{"arch": "unet", "model": "image denoising model", "dataset": "stained colorectal tissue patches (NCT-CRC-HE-100K)", "train_examples": 22605, "image_size": 40, "crop_scale_min": 0.7, "horizontal_flip": false, "translate": 0.06, "task": "denoising", "loss": "charbonnier", "noise_std": 0.6, "norm": "groupnorm", "hidden_act": "gelu", "weight_standardization": false, "channel_attention": "eca", "widths": [96, 192, 384], "blocks_per_level": 1, "block": "plain", "attention": false, "upsampling": "nearest_conv", "init": "torch_default", "optimizer": "adamw", "learning_rate": 0.0042, "beta1": 0.95, "beta2": 0.98, "eps": 1e-08, "max_grad_norm": 1.0, "ema_decay": 0.995, "max_steps": 10500, "batch_size": 192, "epochs": 89.2, "lr_schedule": "cosine", "final_lr_fraction": 0.05, "warmup_steps": 520, "weight_decay": 0.03}
Rows from block 2 of a small image denoising model, named by matrix and row number. Each number is 500 + 25 x the weight over its row's rms, rounded and kept within 0 to 999. All counts start at 0. Numbers have three digits each.
After each channel's rows are labels from the 100 images, of 14976, where the channel reaches its highest value: "responds to" is what is common among them. Only what is clearly more common there than usual is listed. The data: stained colorectal tissue patches (NCT-CRC-HE-100K). In brackets: how many of the 100.
# conv: 3x3 conv (model.mid.0.conv.weight, 384x384x3x3, each kernel summed), inputs 128-255

conv.132:546506518518522508488479462500508524495528517468514490554523477504508490559484497494498517490525573495508522500489467470474520526500493469512488492534490483457499432507513476511456486496484515494492495516478502520510478498494526487499563512443490517479505493526482514472489581527460518525535496501501507492533467511469509505550491486480499507503493516493512487533529489553576478472510
responds to: tissue: mucus (54)

conv.352:505490512534492515503498481504550474504514513503478526510446474517523517521488532541545500508559513521588525490475485495496558479471507515471526481510483525529567563482501459459511499504492505469538496548509489493518533534489511497507501495503498476572506500527488546505484537503472510519487546479513477493510484511515475443515490500480508529480523526497522497504552464540563557478474
responds to: tissue: adipose tissue (53)

conv.214:458487513490518510538515460520482480453538547557490449544514451510518530532503500505506500462517468478485491510466458536538470486526447497506495504529515489493448497452465489458529541463496508481509475510508511501514507513514486475556474475502539518500448503486438510477499496503482472537510489489481474520476499532502490478534494561492497510497496516511496508503522475555517530495487
responds to: tissue: lymphocytes (46)

conv.304:521487503546470499497483496498500512499517507478507535495479512551482471513469517491522478486537533502498504478495465500515514524477476500445490507585489551516503531490497453476484503514494502483488501503519484512519521529535528526499542539490522526474509512524485482499485565502536512471489502491522527503524472489466512496507495532507486489509509499495487531497488530540602511476477
responds to: tissue: tumour epithelium (41)

conv.64:454500507596460495525512482532551524477468470508503494485505504490500483486467507505531497532531507526578482499492515506518465516556501508496514508504536526514513535481505499471490495517491507510484490507514501500503512472538494489473454546484552496489516472507479495551503543514492462473513481525495516542493530506496443529546497488523466495490524486502475474530508517489505464511539
responds to: tissue: debris (60)

conv.70:493539504499535504498516491497530502534501477496506529528477493495500517528501505517500501539505498476566526492486478488476554506492481478497505503476489535517505483521491485487540524459494508504514488540497504521509520534503496501497481470483462524526480492577492508473537531509479469554523550488498448466523465500480498460516494488493530513497526520508517471535558482545576570463506
responds to: tissue: cancer-associated stroma (40)

conv.349:471453524526496535533496519548530502519468506498491505461466476482529506531501527505505520506515499514524516467469509475558450460534509469525517497539536532507510508459470502456498528499458540451469495529491470520534493491492503476541476518490526492483462470474540491500467511521508501490460452479516484556506507522502501531518463506513445535485510540470488495507510518478532493509532
responds to: tissue: tumour epithelium (38); tissue: normal colon mucosa (37)

conv.239:516565491495534485503503555497502450460524501505515533507512517477475498511478503502541517489581476504521549500502491503492493544515492548453492460463497505505502514523456543475520526474514484543492506515499506516502491527555523440478492463487483479522496533520474541523554499517509490488485508516507492479492535483528506518497511514550520487524506513486501501447514468550483536534516
responds to: tissue: lymphocytes (27)

conv.157:508535477547474490502485495513499496502452470517506509461507533454484491521486509510510489455492498480517493488503482521502471529530469519454517506509524557476469508511498569479490522521521475527464507469489481554505458494534524497480502546486530489452471497478486465491517528536561515422498491493524511506469561488484495532501521528507488493488515449513454503488489521532500492557526
responds to: tissue: debris (42)

conv.27:515551491485529485450507484453532525469546479499521450565549501475502509485482487494530481469531516512529491523531503527416583535451515473527505500477487474457486521526474542526501502520513487535501486505482523471484476544520517489453482440490499502577530495483507530525551491506495521486499566507483464463490525508529494469503512499494562486494494495494536490485500451505489494534486
responds to: tissue: mucus (38)

conv.316:536482506514496492486504500504456522513558614484510486518456402499577474508490487536475508460503513462460491486510457524502506493481451487469541538563474519486476480495502520477481506525495502479473523538504490498509487537508527530545544488512504533477482545535461486490460486513538546484458485520519533506484488566487496486501492560481496485458518485526498512506530525531510559504490
responds to: tissue: lymphocytes (98)

conv.183:492484543535488523521492501502495537509498525500478521485489417512560497527525524504528485540533540515509530514486473487514505491493482531520498493540488502541514510485489498448473485490474530479514507552547508446506537488511491476548476512521528481494521519542471522520487517507487431496521505467474484516484513576468466477516474536507503531477485502492504513539522512512557519494480
responds to: tissue: cancer-associated stroma (32)

conv.160:493520535486474514516478506485472495462496543493489473530473466533521503478489524507517514492551499494495548493485474526500507513496465524516511494541491543529516508506559460488508450487477526497499514504543502497500523531501509514538504459537508531493469504513466485487527527454512484519519522493501504482492496547502476481486475567439519511472492493510523516488509497557575542464485
responds to: tissue: cancer-associated stroma (28)

conv.167:497533495450461525527513505476459482498469507539495511498524548502453509508507497495496498491475469491447500487498518528501488522494494494506483518494536545504472500522471523520512518489493507521497508454487490495512487503497488433481441465504549531438487498482478445485528483480533451494519526521516499509477533470509501480494491542461512518511486493493512543491474502519503510511477
responds to: tissue: tumour epithelium (62)

conv.305:500501527551464514497505520488470501473481467481497504479496479493517485493470499478566525531556523499458510500483518522503517513482500477481493535497497521527525508503517496503489510514472523499456509553536493493504529466518520502482511550500527526540536474514509458534512542488483506505534505505496492512480528530510503520525484511488490516492500552520507517517481503463568473510507
responds to: tissue: tumour epithelium (38); tissue: adipose tissue (27)

conv.282:486502532531506534562487487483513507493480535518480502467522477494528507501503514538532485535516478533523476488459507471535490520480496532498533460544518453519508502482547487472499508487468535517495484485515494485502480479525472478520477524495472439497524496520517522517510547462428499505526514468486501527505517533495481476492474536491511530464526451508488529469531504516547486498445
responds to: tissue: cancer-associated stroma (46); tissue: mucus (28)

conv.162:525499497508498505495533460483483534492531504488501499518521470516526544507503476515526465517519529461496470497517477502492514537489484533554512481573507547497465547501510525521485477496505494490508479494501499479504510519486490481529489479490506520497510504485523492495509523500499501476513519504503503503511507517520473464531504545486502525489483499494512514514549457508618494500483
responds to: tissue: smooth muscle (36)

conv.14:516495504496548507511513504507466523491518492496504511516499487481516524512515485511558490524540500462467501443479485484528476530515471523489531512555521479496475465491436518493499512470491504490461507518488464500517493492505512477508509499479464517498497487493477477482511556500499497503532475503544534517502499522501510530510495538500474514465518516537505532490508493506585506499512
responds to: tissue: cancer-associated stroma (32)

conv.62:519521501497478491531485530510505492509486544521494528518478497512490494511490529514519503494525463484515516506477465530551490522514450486425512514484516543494485533458426494485517549504508491506472512519482508522497508546508518476526479483476554525508470515515472451490521486526540475481489537510494463525475526526506503443501505538497488487491509509502518525478495506562539551501477
responds to: tissue: smooth muscle (54); tissue: cancer-associated stroma (28)

conv.182:516496506514517518499503531486516502514537513522504530499500503532492490490492520499555487548520528515509476438502502489490536483466506504463490502477467458543519531503431473481477523530481514506524493554511469457532541488511528509486485530519496492539543528528482514532490470490479462525485520490549522506494479491506514454500485490521519514510494534477532529508496483484486576477469
responds to: tissue: lymphocytes (28)

conv.290:505469486556484487531511478518488503496538527527509464459488507524497477486480503511507498431512528498486477489467470532570477506494500483489511526485520468495477534426489483481457509536511487474477509490493482491506500532517516471499518558501546499552515511474521471486461509521534546503455499524513503539471514497507514474508512510515472486492508463512465523476483482531483492504473
responds to: tissue: lymphocytes (94)

conv.208:513513498491573503480528468499551474536536478469496526493515510482490520492522478521480457501482455523554510464503508452492520519493520486467520467465496459480511493506459502522522546480488504513493447475461476545530493517504506506476518515441446459524503499516546529498513495525476516503477502486528510481540465489504520513490494456532499509496548483519498484458530477503479492483508
responds to: tissue: adipose tissue (33)

conv.174:490506495485524495533509500526457488476528512508502454530503503482492509507512473493547462507545502508483512447472478505536445501568494527504502473490522463528504521457480498488495487479507490512505451507519471481526528524532534473486508477505487498560517500466490517488511526475461518558494467470542545521510516497524492512519513508524454506508494543498506523468500481537527486496535
responds to: tissue: lymphocytes (49)

conv.116:546519530538482513492506479474509550526547529498485498486465446493551478530480499533508542513507529551519505496490552501505543539448519499464540505495492510502541523501507507482511508550467528500491553527485501471514495503523511486506498495484495462557518521532491525581495470522509541490479539552493470505508487551546492504509464511484503507469530501496524509526515475485518524504496
responds to: tissue: cancer-associated stroma (40)

conv.88:509484535488529527484496475499565522506546519502493512547485464528532489528494515543512496457528528511546534448485487474497544489485492478491539492502500475489505520483495489489510496509456543455506517518481479488523490518490519525515506454473477490538513484534498522508480534519482527507496517501518490492530466522515481480526459500460497508473541493503535498513541466521584562482507
responds to: tissue: smooth muscle (33); tissue: cancer-associated stroma (28)

conv.91:508481527495554504496493511506543525541543483491486513481505414502572499501518485512488510548470523507545464523506523465511495493519514541506522497492488455516526495478444492519498515483486518492523518501495524478492526528463465503517522529499482499515511512483534508515504454517497475521501506523463465489522457564493522492490486480559500503475505528491488528479523482487483439474497
responds to: tissue: adipose tissue (28)

conv.280:465524543507523518523500520535535497463510559527496465492477488518497494453488500495500496462508465515509519500473503555517474510556473416501496532428513482504470489482450472464493517490470531502483499510517508488488515485487524502491463488524563541527496514496462482522499465466514463557461493507490492521466521521529513523532473526520485503503498529505476483489493486540474548478553
responds to: tissue: debris (28)

conv.247:488485464519497472554492473520487478495535502530524461537481512520489496551484534501512512484547475475507488508453462522565466508522474484473492508533545503484487522448468470472525547470533463476489516553500508507492509526539485455506498482483537508536482473508461507475478535523483518528497483521496487545489487487506446496552536514485455483507495487500496493515508500553536528480504
responds to: tissue: mucus (39)

conv.350:461468513495509521525504479504536461448503495508495491505495479550509506490496518511534517481553505502533531485467485498508533476475515483534501489555497483502515490472512387475508477500480520475501519522513488490517514526488492481499518494499501499524529478524521524483488591480454535555493510518503521498522453504490512470513484495486506522493505459521520499479520487542588537437460
responds to: tissue: adipose tissue (41); tissue: mucus (32)

conv.136:531498489504517507489517483484495518518510481495525493491526495467508475478502503513532512511495551509503434424494501486486512499482512459485519517558509465470527461513450527500456515533493500508494524555451460480539475518476528550484506516479511508474530483510504513520498552529481525482492494518548542516487495493498501508518499498526495495481518534495508526498519513500520447520504
responds to: tissue: mucus (40); tissue: cancer-associated stroma (31)

conv.28:505512488517537489520469499499499465520510532524518536516541471520522495519502511498490488555482505488524483530494508467515489517516501551512492467450473469547520510475478494498538480436521487528557476471513534507467521463508463504519517525528479496489518513468489524482527482467444456535542514483462472487521474491480528484517520482525527504514497526472493526497525456498489473464483
responds to: tissue: mucus (33); tissue: adipose tissue (27)

conv.330:529473545456519518505500518508512483507560581473495499513483418529566504488465504523490528474523492512500508493487502485513507507491511495480528481528493489480513501473493468505488516503464539467499512492468496509514497576493494461542550463477495508514491511509556503502471504508514588523455503532497509509522460559532524466497467501514491509471501522488528513474531469531514477469478
responds to: tissue: cancer-associated stroma (34)

conv.130:488489508531534524510493474499535456536491480530465477463510519515502500456537526528490472507473528479511496512487481471500507487495495490496526479495502439537465537502473488459482496496492505497508492467498493509489516455500476521477480528530512482535521494475537486501486540493489504530506499452481499537500508508485510488499490516505497532454536459527497514527506480457542490489499
responds to: tissue: mucus (47)

conv.198:503489533530474499484521506493491539480513496466478460488496468479537507512506455509538477527528528481499496493520479532490529495493494552539523521514444506536510499500528494505491484519473522496485471566559500469514533502478516497500531537516514511556550560477522499497493456495496506500494509490497542473481510536499506466471482482550509508473503504509485516462509531473493480498489
responds to: tissue: normal colon mucosa (34)

conv.194:493532506489482518544525518486493457495452515520487528478520535514461526478486475470528491502504490479500503453478499522531475525505487540473462479486535515522518518495498493506495485520492508533539484485516454482542523514501504489487466499515551511474499493503485495496534514482530454487531527507533467517467538481490502482508493545509503521522454527480504524488471490528537489512476
responds to: tissue: tumour epithelium (40); tissue: lymphocytes (31)

conv.342:474470484540478495537528440524525559473469476533519472474460500499496501494478510487549497476524554518534505492435494527539500500508518445518484540503514506515502513455500486454467507528509487474490517550524484447508532511496521478471460535503555494552559479506491508495476523510507492501506502506510501525476512485512479492513511486501473501515512494503502503491502462519521503496511
responds to: tissue: debris (72)

conv.69:503546470505514478483529510481466507483520483452523523543485500464500491523453497508504472528503430493495564484524466492503502546500465504457509496515473535501491467530517549480520516490517474516487473502526481512508491528545524487502512478501434488485472523541469504490541493501485482479557517494523518449508523496502490504461522526471527495504516483530508534467520511554479549524488
responds to: tissue: lymphocytes (27)

conv.323:497512523521521535480518461476575504499501481493501477480546514466499523493500476496522548511492530522561477464509537462466524506488541497534501491525506481472524466528486510531508475479469527514482517514470475490529474493471490507458510521474504501486536477496539525521519537517465520499511492521528543482522482483494513535512472474533512538492505527484485480505516473481489450506523
responds to: tissue: debris (35); tissue: cancer-associated stroma (27)

conv.324:490506528538491513489501494494506478497506601516476515480505431500549498495529517543498484453499493483508485491511466523485518504485462460462546524523476495480469476508469513484476529520481521507478504501470493509513476518515509494524491534494544512465473527528464482472496530521530473477465509491509512495478505591442511473488476521523523503436542471528465494509524527544489550509473
responds to: tissue: normal colon mucosa (49)

conv.277:536509539532532515503508473497522449546545523479484491483485450530562490498501496525467502521486511469525500511501489488539483542500477512442549519477501477503531504487494482522466480515462535499516536487515502481497528499504496499505523536517493514502511506523492485475491454505521490505518490529477505498503462579481498507500464485491475510433509490543492499501510479502470523458509
responds to: tissue: debris (35)

conv.10:477492505551497499519514454522546492503500527519507484485445471510509495477496512524466471475477472531554507492450490533529486491527487436484521515490511506535527512470483470447521530493493505493528447500528476542509535485519527541519458534529544476501467491535462528497483478471495469514476485462502488520481487515482485526513496514485475497485553494541471487507522519520496552463544
responds to: tissue: debris (27)

conv.74:456489492510487497519500523504481505506556514501519466478469504500490501526500482503515486536520460460506465472508481503514480461503474564443502519578475510515488493498442472466523520500500494494438507543514486481524512557550482467497500525505486510484500531491444470483497473517512448488486476520527539504499482497489501497456497522539498501486498478524447531455477548537462519496465
responds to: tissue: lymphocytes (38)

conv.40:510545470500531481478512491461521504479503462509522470536560546466460500490480497492550494502529499511522462500496505506427580512444513458506489508466513468454510475528484527521483497533536458545476486535461501502499477503507529517433478489466485489568538464502480518508547534529458499511522569488514476479491525464519477465525530477494550487517510504504516491524508478526489494533473
responds to: tissue: mucus (26)

conv.0:502473480491493487511523509520453544502559515522512483503476485447510500507505454529511484486500512527438446502496507502526465465509507501502533497529536471460479488476514552496487498480511487471479466515450520489499442514512496503526512485455459500520488498497505514544470482514507545501470467489502503527493525494564503537524512521487462488497522519497484506488518479490482475551520
responds to: tissue: mucus (38)

conv.257:485486485476534494506497491488482539514537511510532461466505499524494481477493487484503495491508501481475458505492484479500494466485490469542477530545494475518496425505454471480519467461509493491426510521510516490490512545477490478502530508516510554472517503510476446476484542473510521540459484510492548510525468483463538511488511509522506486510491480522457515500484533524495432461484
responds to: tissue: cancer-associated stroma (30)

conv.53:500486534561501550491470516504497505512490509486469536462478478523515496477557540499514512545523524525514517490513528461486506504482529502498498510524465524529542467521520483496492472505462535488480563527517488478517528459513490493504494546511509488467525504549493506528488501480484481491497465510488568512528482499486491522481460462492504538492501507507485466527498513463503511467511
responds to: tissue: lymphocytes (33)

conv.155:477523493558480486540495467504509509475491493552517429499517512471490487533500505518550499490551524505552473498473479541497504501517489525500509513510526503513494529494458500468492514481507491529471499555509503488501505505524516459475452523493559490538531497482462518507518552523480476506482510512510500521464538493510453497538514498542504485500519510498470490488513500554531505512516
responds to: tissue: debris (54); tissue: mucus (26)

conv.58:471502528498525545521508538510529461497490511506499544482519442495535515506503487501497504525498479508505474435470545481550469515524528463484511494474529500492528498480463496504518545491455544497495508491464457527550480486517480469514487522480495499483468456492517491519519484494482484531529486503524462513508492519507520528518458492493480542496516536492490509487524487474464497499514
responds to: tissue: mucus (30); tissue: adipose tissue (27); tissue: normal colon mucosa (26)

conv.363:488532476494517470489495559516472486484472461486516562513509496456510486491502503522517497559525479493495545524535526473489460534562483521468526493479513539492501489525481565505505497477524474516493528483491524501472476466536488486497475471489467504448480490506469492538533488509492453472540472510475501488510527508504486559511524492520493479486510526502508479517524510480489493536567
responds to: tissue: mucus (30)

conv.317:443489502492489525574520497528518474492483477565487497494506523525474536499511503484515498518500460478499484484451520512554451482548499502524474506466556525514480536460496480478513495490490510485487494488500477498524513473489471466478453509508528519501508464446481466510498488490484453536530491495510467539492513480530490502535494510482474530522475513498485520487475471500497500497504
responds to: tissue: tumour epithelium (38); tissue: debris (27)

conv.264:468481508552541506530488431516535514533544504547491436496459501512503495487524503539480478471473516487527460501451478516517514463499491472534527523463513451493481499466521450464476467518491508481493503510483491505505505515477498547492484535498477497592507494489484511475476475507487504569471518499499462511498466506521477483514491497483494503480543445541471496492524473529473548451499
responds to: tissue: debris (41)

conv.173:490454506510477504508537513528478491486507595457504530472456430525545512467479484502500498497522465486485544475516505514573453503539481511497498494531475561508495520453535499520514494492489509435492508490528477494522513488496498476548534495507532525464510533516543473523452467485517511477485453532514545515503493529495526513504495513506455508500473487502506475515516509478527505491527
responds to: tissue: lymphocytes (40)

conv.11:519514505554539499524505497517514495553533509512504538516486475502504501526489509506492507523509455467541493430480479472540484519519469504434510499473539491470482512481487489494529537480478513526477501500465456533536487501524502511481518529442433503490507508541482489502496509549512512472507493513544465515521442503500479494533486492493467498500506480514511500498502510529469569486496
responds to: tissue: cancer-associated stroma (31)

conv.372:515494503484529501482494542494473463472572518466516549493498469516522499504475538488536543508568448511465539500536503490511503519500505508482487476517457499504484513503501513521549531431491508478489535510510513489499495497530464427516547474480482505483530538542553505534490477485480526491489476534484538484515493512502533499488497478513498510513485500481511484483515511477493508497498
responds to: tissue: tumour epithelium (37)

conv.85:484506518490538495500522519505540472472495518492515550514527442544546495507486496486521470536541461508543497519498510475520494521535500513492506449473479477514531534469479487504508516483487514493556487464514525473484530494522493462516511495514474486514507511460531534514510479454452488513506498515470455474545478544498511496514493497535505486499464552473504492492523472497501490472511
responds to: tissue: mucus (36)

conv.249:516484475509511476470479477481472517493580489492515474547519494490507480554523490530515487499525502510478472511519474479469530511469502521479533515567495439486488481510445498503495527482518480494469494536477527484488493522566487465505504496484492486504497492504468509506489537523472516495496494502491539503519470495491448496507521477503502470482535496516500510509539530500501484483490
responds to: tissue: mucus (36)

conv.287:482469539572499521524500472526536537497535513489477491473471459549525518496519511521491523521517510520521479487488515501584467513528493470508519515521505507503494531441521435509500527511459540466509537496513487490525530501501476507512500538494548505518508491534535509529479511488482499500488470544493523527519473541511477511507468499502456516471509483522491490514516492507546491439515
responds to: tissue: debris (50)

conv.206:481465525550476520512509449512537570484497490509506424487478468474537519493475500508555530494530558520543450505469492540510505480517515481533524537519494491492503492475482488470474489499480519484464535585517502456502504513478510512487489533508552516557555501503491509513468508499490515511484484501487526522466509523523481500505484494522485518475520507514479503480519493503491476498532
responds to: tissue: debris (80)

conv.16:513465527479525530502510502518538489516511506500501515515444487540515512469477505506484534466518530491537533430479494484536492477497501516482499491517495502485518492486514457463489452519462539461514532514489458490515488525480502509491528467507471509496498488516503521500462537517526558499501472522536508510510430495483485509502463503506486511493496498486524479517502484510539534474503
responds to: tissue: lymphocytes (29)

conv.108:461464509495469535508531513500523505495490479496503508488474475509535503493501485522500464499497498514499462461495512491518490489492521489531531508527523535499508481506536492483436464567469527466477482484476447486529472506514506492510473498513493494467495455481486479500466496473513509494489477480523517509516489513500464505481471497465490523468521477485465516479513528486489515492484
responds to: tissue: lymphocytes (44)

conv.52:491454494494512515544515521517477465488546492499506523468471486513523505508503499514538538523529513518475507433464519471573464476508522542488510467529510459520514530461540483475472511507492503450521527511506462470555502504503484476502527491511464483525520498505561528534467499476451549535492467498531530527519480498532515505501497489513460515493502531480516521478526480473516483495494
responds to: tissue: mucus (25)

conv.133:503493496558542517525500454499560486575538491527481478476529502528509517480553518519489472534462521507555439498484513460538489506505515509491512482478516438522516549472460470499483505499499497507526492485477493487506520472505480508480489546506501463541544489477525521522491492522456495534503499475493491531520471505495504494520499479527491534483509506486480500544499477475505490469499
responds to: tissue: mucus (32)

conv.6:510504513509530507527518476513480502501484536522498489496500484450514525512503490499536520499507535497492486421457500498512496488484500537469510500529500433489508463486463512484495524497485514524521525540513456475542502510508520475507513517476483480533530507528496560500503561526492519501512499517549481519486507523475515519516488514536485511485498528519517492509501485516555481517507
responds to: tissue: debris (33); tissue: cancer-associated stroma (30)

conv.3:482483471464495477494487524489475499474526446492520499540497515510497475535459503492525517531542452502460533548511526493500498507497520516495492491524511509502507525501470512509536513467526473471471526505509544489455493472523459453493486441502494492513500473484490490534495480490475482503536493531448485501512506482557465512507527500450493483505478507483538507510492479457503520502503
responds to: tissue: mucus (36)

conv.60:467493502538550505472512515504518516470498479458493554497512520516475513462483487474497458558521447536517549477542509446464516508496519510527475465513457487505485489537556475513497486471494501509515457447524475515515516455523468526480505527465449483478521503540535516517508500471455473497545476476498548476551480474470514519477501470508516517520504481492488470506493513444508498485498
responds to: tissue: lymphocytes (34)

conv.21:496528482512520488490488549479488471457551443494506524529510515484491492495478484500546497531576490504485551508527517473486509521479510556483489474487512516479516514540525549489491449486513481499460498512490499503497473494544495505467512471480439481531518486473461510550540497528474501480522514501494516481509542488571470526499513515489518489513486522490497512462491438493497507552483
responds to: tissue: cancer-associated stroma (30)

conv.49:508491499501507497497517491486514513500546569508518511508511488555493517482473492464494494464482507533507492530506508512510506514479522518515454456472480469503504569478527476515501514487511498489561501458494527460486515503491478482535503489514496483534505525462559539543495458479512517510482520520469454497497497495527527458508512539493523498542452531445515499517473421487508492490471
responds to: tissue: normal colon mucosa (36)

conv.298:530505528478487513478521479490485568532515515468499468512482453490547516474500492506502500516465509484464481502520523525504503508521480468558525545487487540500498483502514510528510465498470529488477501535496496513494501477443509550528510488494510550492496523515512449508497417499519489504518498510504512481485496572522501509500477523475490519463515502525504518513505519460505500492543
responds to: tissue: normal colon mucosa (32)